config.toml
arch = "tc_resnet"
model = "sound classifier"
dataset = "short read English sentences (LibriTTS-R)"
train_examples = 26041
gain_aug_db = 10
time_shift_ms = 50
n_mels = 80
hop_length = 160
input = "log_mel"
spec_augment = true
win_length = 512
targets = ["voice"]
num_classes = 2
norm = "batchnorm"
activation = "silu"
channel_attention = "se"
depths = [5, 5, 5]
kernel_size = 5
stem = "single"
widths = [96, 112, 144]
mixing = "cutmix"
label_smoothing = 0.2
loss = "cross_entropy"
init = "orthogonal"
residual_init = "none"
optimizer = "adamw"
lr = 0.0017
beta1 = 0.85
beta2 = 0.999
eps = 1e-10
steps = 23900
batch_size = 64
epochs = 58.7
lr_schedule = "linear"
final_lr_fraction = 0
warmup_steps = 4780
weight_decay = 0.09
Rows from block 5, named by matrix and row number. Each number is 128 + 24 x the weight over its row's rms, rounded and kept within 0 to 255. All counts start at 0. Numbers have three digits each. After the name is the row's rms in percent of the matrix's.
# short0: shortcut pointwise conv, stride 2 (model.blocks.5.short.0.weight, 112x96x1), inputs 0-95
short0.20 114:121161139093132097144120120076116161148140074163148124121112161106143143110173182118128123094146133123125128098152096140140126121100127144129174175107136157118157125134111221130139121146129146133127136121110099102162116144139129128092121112147096117118140144127123156121119147136159184130
short0.21 100:158085115119159111176164129129104093151115117100137134115124114097097117123113133073121120063132113147071165085132119127126128159112103121118140133158144112131117156141185140130136074131140169146119142102132116102133151121141141113124109145163140121138077136147132100090106110097091133120
short0.22 095:120086111120151156112167098140107124146145131096133114115096139127132129102114166137104116082117113113112139158129113126133119130108111120137130138103093142099064095167131164126071168118167154114119085117123106071120106137096107106124128087124116117089130153087123127153094119157105149158
short0.23 111:115120147117115148141104119121132157119130127127148135106118110153143161115146103131149126084108141113124127139146135122100157126124124151132082144159161053149143077088127083108128160149106103140124168103115131125136064132161121120117101102113152126115121122172097125135131151118130142041
short0.24 104:106115095108138086146151109121136113137128102128150131108113145153164122135154171123113106132133105163139146151107105104084137136119136122083159121120101178113129187124101166144113128108146180139122104138173160098125153137100095113106113189130096094087135124147146122125144160144137156144
short0.25 102:131111092130144102180156102141118104140107106112129135106107111083181145105115134128105122138112100168146128169168133111105138113112109126086122117167102152093090104133147098089131098105102123113130156173153131105139095102069101114108101160140105104084119121103111121113109122120134136120
short0.26 093:094140156105097117122091119129193098112138125097127134074135153157123140147135132101122117090117115102128131101141134113101136104115125200103109129089124153139120145138120139136107189124075131110137137092112127111140154121101152119103096117127077167109127116103123105154104127114180124144
short0.27 110:130110108123102145106124133146087141120119141081147146138117111121109069149130135122129109096107134118095136148183101136123124124131186089128156172218118138134153149102114134153126104133107128138123165144129141133165087114167119103110132137090123144120116148118123171129146125176131123097
short0.28 125:116103086121137097141154157101097090129114122113127134133114104092133135092135144084101121138142154132123124050113114164137136166095118108133152074122142120109129137114153168129123094124142140140112090093145101118076146116130139143112137163143120101088088121140127091129124129082131175139
short0.29 099:129096120113131183111180141189106117102115155113140116102144130101123125140114148156119157109109127123126121218145097135126139123133141145100117148115135159121088119132122130136096141112131148127118083136133121109135111140103136102125123099097114124126111178140183161192104127161148108131
short0.30 094:139146139139181120108110105157164189120112119113136150093105133149141180129115109174101111124107120126107144099117160155126124115147102117109105142136130128115118134116155152112175145182139105141150171076089123147144148105123141169111137093107120167109119157146128161143117149153113115087
short0.31 101:121114095119079159125141116119082154122127129100137134121085126120136098147152150143119124108113115119117129128183113116103119140146194123118149194179126120145169134120137153146134104138114125143134152117167150125191104121160113093134091144106133162093138142140124152127131126181128147093
short0.32 089:164132098118130140142138116143103127152132156132102114152143102127131122172105109145134169183114120180134151152141102171104095130150164081119137117150093148106119145161128113148123100098117167100124120147175143126143186135110118116105100176121102124100115137130179119126109174134110135106
short0.33 093:115171136124118128115109116139132105156120127149119104097111136111156122105117106103107096134191123116071099119158083132147144146104139148186167124115120141125097127113116119112148134137101126086157137118136118131130131121126130105114105146153094189094180116103109107087084102107168109141
short0.34 106:087129129141142120136132105117141120121087105128093189132090105095126114139121109148096120064142113098101141129130111140172099089106105121119114132166124133121098125115100150086141098132100147117134164132091120199134084125155109123119104099113135112139130137109143156114117131100176107097
short0.35 097:106148166132155102097136133124129140134115092202099158137082121117108100116146135156124127107140109103141106143132133104139103110117094132054150120134168154130114130148125142105138130148143143192131169088099158164138092113144124112105087116100145129131109148132112124154115126132134105081
short0.36 089:134112125117111123104103159154128152107141141125140101111204201154159104147123126122170156122126180126117114110125092140108128135125140092127118147129122139141096119138113135153131127131121112134105172172133131158166125132080146160117117139129123122228132142120138122091118126125119117127
short0.37 102:122109100122112134168144109138107090113124094144143130149141121101152154098129118124109113097122087127171106173149151100114121131112114155105119146143105085108088094105121128142115107082085129107124165174135158120145095103097128133121114166161110096085110131140095130094090114098134092106
short0.38 100:132128149129171118116127096170137166128101112163135177096113125095151164115144114154100101122136113115077105087120143129122158135092123093102110154152159114100119151126105153126182137136138133139150171113100152167171129101136126150087146107124123136093139164120135174155114133136136156105
short0.39 096:100120075129099111093153105138102086100132117094123122161148100096164121129149138123116131189116114149172112141158139128102115108104119115132116110111104154116096109095085121164092097100085120106142128135152120102132120120093114106126166171113083129104108124128086176132141116117122120140
short0.40 104:084109134126161128135134114106139125100142124116102139138147127088111110117084117150146106094145126090087129096128131138117125103115117076148096152150132123136100127186114103131137082102094159131120143172140131185162125112132153127148119127131092129143118140085105136113084163076137114082
short0.41 104:128120125131131148161120169116116139100080150156089101133106108112100104131148106094117148145135122086146125124131111099125160181157127138150129104141121093113099152191166095119129144097167145140123073082130139135123152121130171100156126114117134098106138115086137108172088146132119134124
short0.42 105:129134148107147134122122131144137068180129106165121145124073114138111109127167090147122166091141094102132096105135119142118128142090098147103164115141128134145134094109091129122125103155106128116152125172094145119110070107142116121113076103128160130109126165144095129123139122067131106115
short0.43 095:134126117136128152123157143146125122097115158128119132104137120107108126134121134134125130122109110116128169169125090157094123122120229103119148127131135153101085105119099104104104110117130157128122086117140105112100124100107154118108125126107119134141101162113197125196104138170166115125
short0.44 083:143149132120121141113101106146149104176097118153137118093134124158158136173143126129120133104170128128104118120163111129110087133140151141166163128147124135132115132105111130148116136142077106106153147149133122122123123130117087130121111133176109238112193154126111147119117142131098125147
short0.45 111:117109143107143104141087134127139144131099103153153143103119136124110112113123144132144085072106157136106125098167103148153118099074124128149145141180125141085112101084114177140133103088115119120092127113080105125112095104156116107120100094124080109135120109107129155151148090106147129114
short0.46 090:147113092116198138168128100113149149156127129098128127147083147099088102106134128102102128095080077126090153116134135134152144133095109135121130118157154100150114091134157125105100122144169136127154108152135120118155135124109149129113195133109125102112104084092127115121148115116117100154
short0.47 093:143100148102122140099102116132152133148141164123130088116180121123095116168104120138135153163097134186084137105129106140093137110124163088099123111121125116106111148144135101174128163148113129133105106121103136097153196085143155117119100135135106140114082104117103122118115131125102116084
short0.48 100:099092093126084115095129147142126119089153120089156108128161166161128103132122141083144094147107150070147116129147121111127131127138135121135135123144087123116110102120136148164079112113138089073097077115169136141127111098129109095140132117109122136116115137059135113155145117114137159136
short0.49 106:114104137101112125077083149119121156124145092098182108098164150159113150104082117116138115140098156142128110126130087104080143116118091122127116159120101101148055096147134103148102143117118109110097128116113117138141123106074124114119121112114107088140125108123096095117102139120140102117
short0.50 101:151099163127144123097084116133151163131110105099158129053127149127131158141106134158127152130139115147115119112127125152106131133147115088147133132159132095137091115078147128109189136153159106110146140089071127121131145113104137150111136105088132151086111133139110145145105157154144130077
short0.51 093:106162173120133104129145157147140139138136094191113135149091154088108087144162122120114162117174112122147111133118123119109139167115097150100146111127149154153116126190168139149107087140131159186132120108106129137137122140110105107113104134135160142122132128124099107142129118152134184092
short0.52 111:148125131141118069163125157136105095113136091128128121147082110102094154113106126100111134078109097139121168099108119151120103132120113135105158125175138072134103102144167135146130127150113153150103118112120114109123126090088111114106108156183154108130099115188145122124143106101141109137
short0.53 088:145114117112140159135131116151130134134129156130119115146121120145096106135107116137128170097133139147087153089133111159105117147116146090131151137162137130120117199163150134138137104147098144141117141110177132125125255106137123116126130115109123137125098145088132127114117149129123144127
short0.54 087:139092115126134146145123097129139123131111136121107149126142119151098112144117145121131149059125129135070165092138114157092120150132116094124150141152126126111121212186149161125143093160110141124104141125168127092134191121129134126113103133102126127115080141096129149112114156143117107110
short0.55 097:156126112131206125187108103141147119166146130094148131134097159135082108119123130106110133120114128142106160152171095157140141131110127151122150114203119104100103108110155113102114113116140155147111099145133112112146118106106145113116174116097156107120103089100152112095119125135110120130
short0.56 103:118138142141122106110131141138092132120152171152129132111191109107149118098139108108205126112133181126091092123104103154104208130123141150155134110099121136143104127125114106115170167143113123108118143146116128132087122092110194139138117131131109116129121141126120109101101107128109121112
short0.57 087:132125111088138098179074091121109132145114136117133112118113120117147078109140181153101100131098109165116150148130140130133075164093146100120140142138134148132151150137160145120129089112135155138118132116117145107117159137137136121109155137107141122116105076063150126096116087104119071130
short0.58 089:105090131112135106118088107094112143138125136121134104110162119093143119118118155126148115153097137166126130101140139103098137152124115117141116087095120104131138198104117129125125126108098129133078151116142122111148213150151147105147122168077115126130086085093111101120114111102119156142
short0.59 118:108074109125123094126119139178111101110112124098134152121126137113116102159125060126138113099143134126136109132158108169127155139131151119159109083198106140113113139105112129139125102133132113104120110143135110115110105083162071090133139136136112101147123124095140186136157157154113102136
short0.60 088:161123212110098136124127187136137140112124111136103112134108132114096097185132146111098186116154112139160117141150105122103120120133123106088119136139130109171103131145139103112145110127184141144120106082095127098142148156138119127116119143107161120126129092138111105102137130159100109088
short0.61 093:152133153141140125110131138122130150157123112201132113137126128135115110130139137145130104109129149127138112145115134108134112087148129138047128163124183142111121143161131096120137142117118115213136186095100136131157111090146116115114105110086132141116113167113113107145121125166092118104
short0.62 104:150112128146089124116112132122200110065142108095116138083144132173104131188154134090128150098104112116155118113131128118116115106150133168098099119111151103172110116153145106144107145138121127116124148084097138108155136139095125129122104128098158151100121123098120093161106148165142126118
short0.63 100:140107105121183149198151127138133098173117139111138136115100138102106130108122122114101136076099101126113132161135124136135141115095101101105147122177133129105084092124159130107097092112145127130100129162140119112120087123104149098131174109146155090088104128124117123079104113126112102138
short0.64 098:131094126127128181132213119185110113100103140111127133092135115127131136125102139164120134075113144121130166196119120129141117128118127146114127140110121133130088119132095129122094137107132153137123116148166131107121108127104134107122122101138103136130122212123153162169100124157138108134
short0.65 110:137072107136149135166091091101132112145098096109113184142109098099134135108134121111118070087112094115143139138130115112091131117127148137111149150147134095132197121104147156097136108119128136115133136073146156090146132088168139145139086158101102126127125135113123157126124129159143138132
short0.66 091:144091192111124129130108152124151113125178112106125111091131139114111109185125158137096191116145117151165114126167150119114109129119106112103124134125142112221113136130132102125133103128164141125108106082086125109136143143134113127120114143104178140137122106146131113120134138135133141081
short0.67 087:141098150142108116085110136118097111122128171107108176132131110113112144147124110090138173106095098093119070115120081168111164138141199124128097127151129131148123094118120110110133114097128111145153152102121147109126113079117147157150134124123160152069108102154119138100130118123134133113
short0.68 092:131124247101113120088124144144138138105116133128104114162124137122110110148088127115092172123135105134135090133129103125146112118114111133115121131151111135115113139122116105136162084124169130100135115110108120145124132155146112118112092138107132104142139094138118145080107086118181137080
short0.69 094:133083180139107139100132158143086122119129139142104133094138097090103104129111115114173146130143117141131101161145086129078169117118183121140130135128142110127098146133131130104182157161157135136127119111108149106128129095114142119141111139107127128075134110121148140085116095100116087070
short0.70 102:110108097125114130176150118128112101111106092156117139133122116123112147114127105124108130082131128113147143130112114100116088114106105150115144155138121114121091100124112141150120117083103133111115147186143129102131081098090121134103107173161109075082125136160095145099075117075131101112
short0.71 098:121107091117118133167169112139115089121101119110122106123139114068154126122109128094134125135117114171144138159147127119100127128106105120111112122131108145119120163113148143125134069101070127117109158207161141091134148117128132118115096176154082131093093130135140085126101125142122120110
short0.72 095:115107183105126141124090122127127111124210130103140124066182123143125105145109133111161160085149141144137095141116128106109155110105127151119161140098129127195086121114103124141158119146125130128099149127084127108140132104093136132135118147093146131118123096121096120091112125135121120092
short0.73 120:114083108136135114134093127084127106160150128097119122144142109094093127126132086118136122117138125108117128088131127112080111148165102100138073106176122136143080135140151118100117110134112164106124118130092067147145122105130140144167107070091140119144103112084093119132100130117123120099
short0.74 095:102128118110133109141148138140125117132116135151129125124104123133142117161100151153143127135109113160159152167132106140105150061143136071109153116151118189127116157190080137098115123117113191140108112199161145135098133104114115139117138150135120102102119117135143126142125165153155102119
short0.75 104:118099128124088092145147159122078084117126106129125115154137121118110138113099114072125124074133114147123126112117141140122107172133093142087120124122139102137131146105157110140128103123099153131097121081145135112115151080121123123138123179171131100105076128174097149121129101074100132142
short0.76 096:109136124139121110135120112103092135122120138146129097172152135105150095132140112103140156172167158164096122075168130132132118184131098103132138094138164156123118146147162142128138097129101132145140150093158118130083200137123122126142137125128130123159107120093087148096153131109103175137
short0.77 091:129098114139114148121114135113135107119150135141135121095183128146125099106096116110179110106173169124088110093144093143086136133131148106153155130146135153136095124144118114138203143167131109131124182148115130154128118107075124149126109133107139164151141146100115122082117146123097093097
short0.78 118:090065132108125113119140081107140104137142098113119159151140139119104108105130081109144076099153108123108100126159163097133136125129087112148111090099124166136140119079149124139160104142138109119149138105111157113104095115153114125123111130134115096134141113078085178132166128136131103097
short0.79 081:133081109105122159141126092129140106143124129100107129136158115130114106144112148122114159120118150177091164124139106142081107135132139081115142125138131158106102184154148121115129080144108180130112129112168132108126210124134119105114125159116109124104067137103142126101111159121105124122
short0.80 104:125099113154131104159136153126119118115113134091117140141096108112112115115114095118112130081110091179094130119152144147101112166133135155120102113158130130140122142086156078101138111124117170124123115103120124103115131131075121134140107182145133103134057122160151142157160074091120117144
short0.81 094:139147138125150115105123104150168202139105098096152143096110131139132186133123131152101100100132101135108119088118141157121146131136110109109138150143115103123112101108157163106151150152130123149155135087079134096163118103117121154116145094134125145086139154133127146154120151165121177079
short0.82 114:135102097121113145107154130154103118069103129107126103143106131131133123126100095150146124085124133136128151168162131119067152156112128135118088124150099130129075091141094131107116119107128117115126091197151086130151101071129128094122143134133110153152121137141141172156140112151110100138