A small sound classifier, trained from scratch: arch tc_resnet, widths [96, 112, 144].
Rows from block 9 of a small sound classifier, named by matrix and row number. Rows with one number belong to one channel. Each number is 200 + 30 x the weight over its row's rms, rounded and kept within 0 to 999. All counts start at 0.
After each channel's rows are labels from the 100 clips, of 14976, where the channel reaches its highest value: "top examples" is what is common among them. Only what is clearly more common there than usual is listed. The data: short read English sentences (LibriTTS-R).
# convs0: first width-5 conv (model.blocks.9.convs.0.weight, 112x112x5, each kernel summed), inputs 0-111
# convs1: second width-5 conv (model.blocks.9.convs.1.weight, 112x112x5, transposed, each kernel summed), outputs 0-111

convs0.62,227,163,173,208,207,187,189,162,230,167,197,215,232,242,209,209,237,212,228,189,202,290,229,168,193,231,160,169,221,238,189,175,201,180,194,212,178,218,205,238,198,223,200,213,151,202,231,192,209,226,202,199,281,242,249,225,173,199,240,159,203,205,176,237,263,178,189,209,189,202,237,279,180,197,163,249,224,199,141,216,226,196,268,154,214,231,215,191,176,230,218,211,248,174,200,236,197,219,178,183,205,143,171,190,186,232,214,215,220,255,228,189
convs1.62,172,165,150,157,138,205,152,208,172,156,152,199,214,179,214,201,159,180,168,233,171,222,196,165,164,207,174,203,238,204,205,182,191,180,159,147,187,147,159,175,185,205,195,147,175,212,169,176,171,183,167,212,241,212,167,191,236,169,187,168,219,166,149,150,147,148,233,163,165,159,181,160,197,233,151,257,193,192,182,199,209,207,176,166,184,205,211,167,206,218,209,171,239,172,180,201,160,162,229,179,176,207,160,156,172,199,156,173,203,238,213,209
top examples: voice: male

convs0.43,234,179,119,201,209,239,174,215,198,215,187,218,176,240,231,198,172,218,159,181,203,204,239,160,127,210,247,210,238,163,222,215,117,194,242,228,228,216,202,176,239,173,203,229,225,197,251,216,157,128,150,183,216,187,178,192,230,182,225,221,188,212,222,218,200,291,186,206,185,198,191,204,175,202,115,200,153,163,208,151,203,214,206,198,172,183,183,219,210,207,187,199,167,200,191,172,213,177,186,226,222,232,215,191,232,198,186,192,213,172,174,139
convs1.43,177,255,246,163,225,185,197,225,201,220,206,213,222,169,193,84,199,181,215,172,229,164,159,204,191,193,221,230,181,185,183,205,191,174,169,173,194,214,190,205,138,148,200,210,173,210,154,192,228,223,224,142,121,189,213,234,200,221,209,220,204,140,215,191,212,235,204,211,203,192,201,270,199,121,234,159,212,186,194,213,240,195,195,239,187,283,186,223,220,151,171,196,181,216,192,195,168,174,201,214,185,203,209,201,197,226,220,248,178,171,208,222
top examples: voice: female

convs0.78,229,179,204,217,212,193,194,169,235,178,202,212,250,249,224,219,229,216,238,180,211,274,231,187,215,245,161,180,219,242,187,192,200,194,200,213,170,229,206,235,216,221,211,230,151,213,227,211,225,236,210,209,273,258,261,222,172,204,251,173,206,202,183,242,262,194,178,205,196,212,246,296,183,200,176,251,230,209,169,227,208,188,258,182,219,234,220,191,179,237,205,206,259,170,207,227,200,224,186,194,204,159,191,189,207,229,206,221,209,270,225,212
convs1.78,169,179,170,162,143,209,151,218,163,162,150,203,232,175,204,200,159,170,165,218,161,235,193,167,190,228,176,219,256,207,201,189,196,170,149,157,185,150,163,187,174,218,195,158,174,220,171,151,183,187,159,217,236,218,178,184,216,176,173,172,217,163,163,150,142,151,227,162,166,163,175,173,187,234,172,234,197,180,176,210,204,214,172,176,184,203,216,168,224,226,205,170,244,177,171,201,171,173,244,177,168,228,161,165,159,196,160,168,218,238,233,229
top examples: voice: male

convs0.68,204,138,141,226,250,256,96,266,171,217,164,225,198,241,212,200,185,207,189,201,218,214,245,200,113,210,221,183,229,170,222,139,173,207,232,218,216,203,226,213,215,200,178,193,235,175,276,199,171,153,181,240,150,199,220,204,252,198,221,161,230,209,204,225,199,244,235,191,195,183,160,191,179,167,158,137,185,185,190,186,204,218,159,185,223,221,207,184,177,208,198,211,213,200,198,196,209,184,203,200,230,202,205,206,218,223,207,200,237,180,236,164
convs1.68,154,254,249,182,212,147,202,197,179,202,166,169,195,131,182,148,186,176,197,156,188,175,155,167,188,184,218,182,175,165,144,144,156,221,192,166,196,234,194,223,185,163,211,238,198,211,156,197,230,214,192,120,173,174,214,201,176,225,187,201,161,139,210,197,204,180,158,225,193,184,181,260,148,174,233,198,238,196,182,177,230,175,229,218,213,260,163,184,183,161,146,169,196,198,184,177,161,170,200,223,203,190,176,184,169,201,205,228,150,192,171,192
top examples: voice: female

convs0.58,234,175,195,202,216,230,194,190,203,209,166,268,213,178,182,230,214,192,173,209,170,186,216,136,166,195,255,151,214,170,245,142,162,241,228,253,268,159,218,143,205,180,178,177,263,187,199,220,173,167,205,221,174,195,176,188,257,188,225,172,228,229,223,204,189,141,230,214,216,220,198,172,232,225,194,184,158,223,202,186,181,237,189,209,160,191,223,244,250,213,245,242,172,223,174,190,224,189,165,197,220,233,170,229,253,160,210,185,233,188,218,222
convs1.58,155,227,226,197,209,159,190,175,173,217,175,189,189,160,160,128,176,169,188,159,187,172,185,181,150,162,212,189,180,162,168,159,162,205,216,202,193,200,203,190,178,179,181,219,196,194,182,200,204,206,212,143,164,158,184,279,168,194,173,208,182,184,221,193,200,186,176,196,200,190,161,207,155,178,222,186,172,187,172,164,291,177,207,217,169,291,183,208,183,162,175,191,176,198,164,139,205,165,175,206,165,203,175,210,196,291,208,187,181,173,177,161
top examples: voice: female

convs0.1,227,183,218,220,213,198,204,171,233,168,192,215,249,250,212,211,232,219,229,167,202,273,226,175,219,249,148,171,218,238,171,180,204,181,195,208,171,228,210,236,217,210,202,227,141,207,230,200,213,230,198,199,266,259,253,224,170,198,241,175,195,192,161,249,258,187,170,203,187,205,253,286,174,206,189,242,221,200,165,224,205,186,254,165,211,233,204,179,179,231,195,184,243,158,192,232,190,219,185,190,201,155,181,174,213,231,193,223,211,264,228,209
convs1.1,161,180,167,169,140,209,150,219,162,164,155,214,239,180,197,200,166,176,171,227,166,233,208,166,189,228,174,223,249,217,207,195,200,173,164,165,181,151,159,175,167,223,194,159,174,230,167,156,181,184,163,220,242,219,166,201,228,170,165,173,229,175,166,162,151,155,239,165,163,165,184,171,189,243,164,233,190,182,176,215,207,218,164,175,174,210,220,178,230,227,207,176,239,177,174,208,180,166,248,178,170,227,171,161,166,212,157,174,221,239,237,234
top examples: voice: male

convs0.107,218,198,234,226,213,198,208,170,232,181,187,213,254,256,198,218,232,221,233,157,201,261,227,169,229,244,149,166,218,240,171,177,202,185,204,206,169,231,216,233,219,200,196,234,146,208,227,202,215,223,189,191,259,250,252,222,169,192,238,176,192,183,163,253,258,186,168,200,181,210,251,294,170,207,210,244,208,198,177,229,202,186,238,166,204,236,200,175,170,234,187,169,237,161,198,237,183,219,188,190,193,171,181,164,223,236,176,223,204,254,226,204
convs1.107,155,182,177,171,154,204,149,224,167,172,160,212,243,188,191,204,180,181,170,224,164,226,206,170,198,227,172,225,237,225,203,198,197,168,172,170,179,151,167,167,154,230,193,169,161,256,163,155,192,192,179,221,218,220,168,205,227,173,154,164,248,168,168,167,166,154,251,162,164,167,190,183,193,243,169,221,181,173,168,218,207,240,162,180,163,212,238,184,238,227,200,174,230,176,177,211,181,163,243,178,175,245,174,172,165,209,170,167,228,220,239,246
top examples: voice: male

convs0.5,195,200,216,210,218,203,208,198,209,165,184,189,237,252,196,195,223,211,215,151,189,244,219,196,209,246,122,185,210,241,137,193,204,159,184,179,165,240,210,220,215,205,205,235,133,201,220,192,207,214,163,173,236,244,233,219,175,203,205,184,159,154,148,248,258,204,158,202,150,184,244,254,160,209,214,218,213,181,190,225,190,174,226,155,202,217,178,157,163,213,168,130,220,157,198,234,141,214,196,190,193,169,192,140,209,224,174,218,186,243,214,191
convs1.5,189,160,172,169,169,196,174,234,197,166,182,224,250,231,207,165,196,192,183,228,157,235,224,156,215,242,169,238,244,241,177,211,202,164,178,179,171,193,179,172,146,214,207,177,163,229,168,165,157,155,172,224,243,239,181,246,241,183,168,176,218,174,166,199,195,176,215,172,164,176,232,159,186,234,171,221,161,157,161,235,227,216,154,162,170,235,214,171,212,231,184,166,225,174,200,238,183,174,243,161,224,219,177,164,178,235,179,174,241,229,243,228
top examples: voice: male

convs0.88,225,186,218,215,214,198,203,170,231,177,188,217,251,254,204,214,231,215,233,164,204,266,231,173,220,248,149,169,220,245,177,180,202,183,196,210,169,227,215,235,216,212,202,230,143,204,231,203,217,225,195,198,266,255,251,217,164,195,246,167,197,188,170,249,259,186,171,203,187,212,254,293,172,201,194,245,219,201,165,226,208,186,239,170,203,236,203,181,173,239,199,183,245,158,197,231,187,224,187,191,196,163,185,174,217,229,188,229,200,260,225,213
convs1.88,153,179,174,177,145,207,150,219,159,162,156,207,241,185,193,205,173,186,166,222,165,231,204,161,195,225,178,216,249,218,202,193,196,168,175,168,184,151,165,176,182,222,200,168,167,239,166,148,186,190,165,222,232,216,177,199,224,180,162,164,233,162,163,162,158,141,246,167,168,158,183,179,190,246,166,232,190,178,172,222,207,225,172,178,179,208,223,171,232,225,203,172,238,176,175,209,173,160,250,174,171,236,178,160,167,205,160,176,226,232,243,239
top examples: voice: male

convs0.37,178,201,206,199,214,210,211,201,189,175,188,178,221,245,200,191,217,206,201,157,179,228,218,205,194,244,119,194,203,242,141,202,203,151,172,161,168,241,198,216,213,200,215,226,132,192,220,191,211,208,147,148,220,234,217,214,177,196,183,190,155,146,147,243,252,208,143,208,152,174,235,228,162,208,212,200,205,174,204,216,184,174,219,164,196,207,180,147,149,205,165,123,209,172,203,233,125,213,191,185,181,177,197,134,196,214,173,215,170,228,204,179
convs1.37,230,163,190,174,181,196,204,219,236,158,204,229,223,263,215,145,208,201,209,208,171,229,232,163,221,245,169,244,233,246,168,222,199,166,182,174,175,218,176,189,155,198,209,191,159,205,184,183,146,142,168,198,246,242,207,266,223,191,192,189,200,176,161,225,223,202,194,179,165,174,257,168,178,211,190,217,148,153,175,232,230,198,171,154,190,250,200,165,185,211,175,161,217,163,232,256,180,189,218,143,259,194,198,161,197,254,195,196,220,218,212,198
top examples: voice: male

convs0.33,210,199,217,217,211,198,206,184,221,165,176,198,240,252,190,201,224,218,222,157,193,247,221,181,220,243,125,175,216,248,147,181,204,169,193,192,172,232,217,224,210,205,205,238,135,202,226,195,211,215,170,178,250,243,237,227,177,195,217,177,164,160,155,250,261,187,160,195,165,191,246,267,167,210,212,228,206,186,177,224,201,181,233,152,202,226,181,163,166,222,173,138,225,161,197,243,152,209,187,187,195,169,184,146,212,232,177,225,203,247,221,202
convs1.33,163,169,172,172,168,203,164,227,171,171,165,215,239,211,197,182,186,191,173,239,158,226,214,143,197,226,168,223,239,224,189,195,199,172,184,180,174,178,178,160,154,227,202,172,167,248,162,155,171,172,180,226,233,226,157,226,252,173,162,163,242,170,165,186,183,162,239,167,165,171,210,170,196,243,172,224,174,164,155,221,223,230,161,174,161,228,229,175,227,229,191,168,226,176,190,224,183,155,239,166,204,226,179,166,174,229,171,166,243,225,237,237
top examples: voice: male

convs0.75,228,173,183,213,217,188,194,173,231,166,184,203,237,251,197,203,225,212,219,180,203,266,230,173,202,240,134,167,213,248,158,173,197,176,195,205,177,224,212,232,207,213,200,217,140,198,237,192,213,219,185,190,268,245,240,223,180,198,239,167,184,190,157,247,267,170,175,200,180,195,244,269,175,206,176,235,221,194,152,216,213,185,262,140,205,232,191,177,173,223,197,181,237,157,195,236,173,213,188,186,207,146,172,162,205,231,205,219,213,258,225,203
convs1.75,159,173,163,159,154,213,167,222,158,166,152,210,224,184,209,188,167,196,166,242,157,227,194,149,177,213,180,207,238,214,200,189,195,179,167,164,188,162,169,168,167,213,201,140,177,230,154,165,174,182,170,222,252,219,155,212,248,168,184,161,240,174,157,160,150,156,250,157,169,161,200,169,200,232,166,248,185,182,178,214,215,217,158,179,175,216,227,180,213,221,200,176,242,178,188,212,172,161,233,166,188,219,171,167,179,215,160,184,222,236,221,221
top examples: voice: male

convs0.32,181,159,181,185,144,173,212,210,164,147,206,155,188,150,197,196,234,200,193,183,217,182,162,213,176,155,203,207,209,167,187,195,228,212,195,177,335,180,203,197,190,179,187,182,206,172,207,195,178,203,198,215,189,153,173,202,253,216,136,141,173,216,173,158,158,181,192,220,218,211,157,152,272,178,187,177,210,289,199,198,208,193,184,227,218,185,180,190,186,213,171,219,177,178,203,181,218,183,217,245,172,179,187,180,229,189,187,194,195,148,217,246
convs1.32,191,214,159,188,220,206,161,180,168,213,180,150,157,161,160,208,174,192,161,218,201,155,133,193,132,170,225,147,160,164,153,161,187,241,203,200,246,189,188,179,200,238,178,149,214,208,198,184,207,227,219,235,166,152,144,214,225,158,172,191,235,216,207,161,149,184,215,187,242,230,155,195,227,205,171,171,193,234,201,162,212,193,214,228,155,219,227,213,182,190,163,234,156,242,175,161,204,164,166,232,189,189,158,229,179,222,220,184,195,158,165,198
top examples: voice: female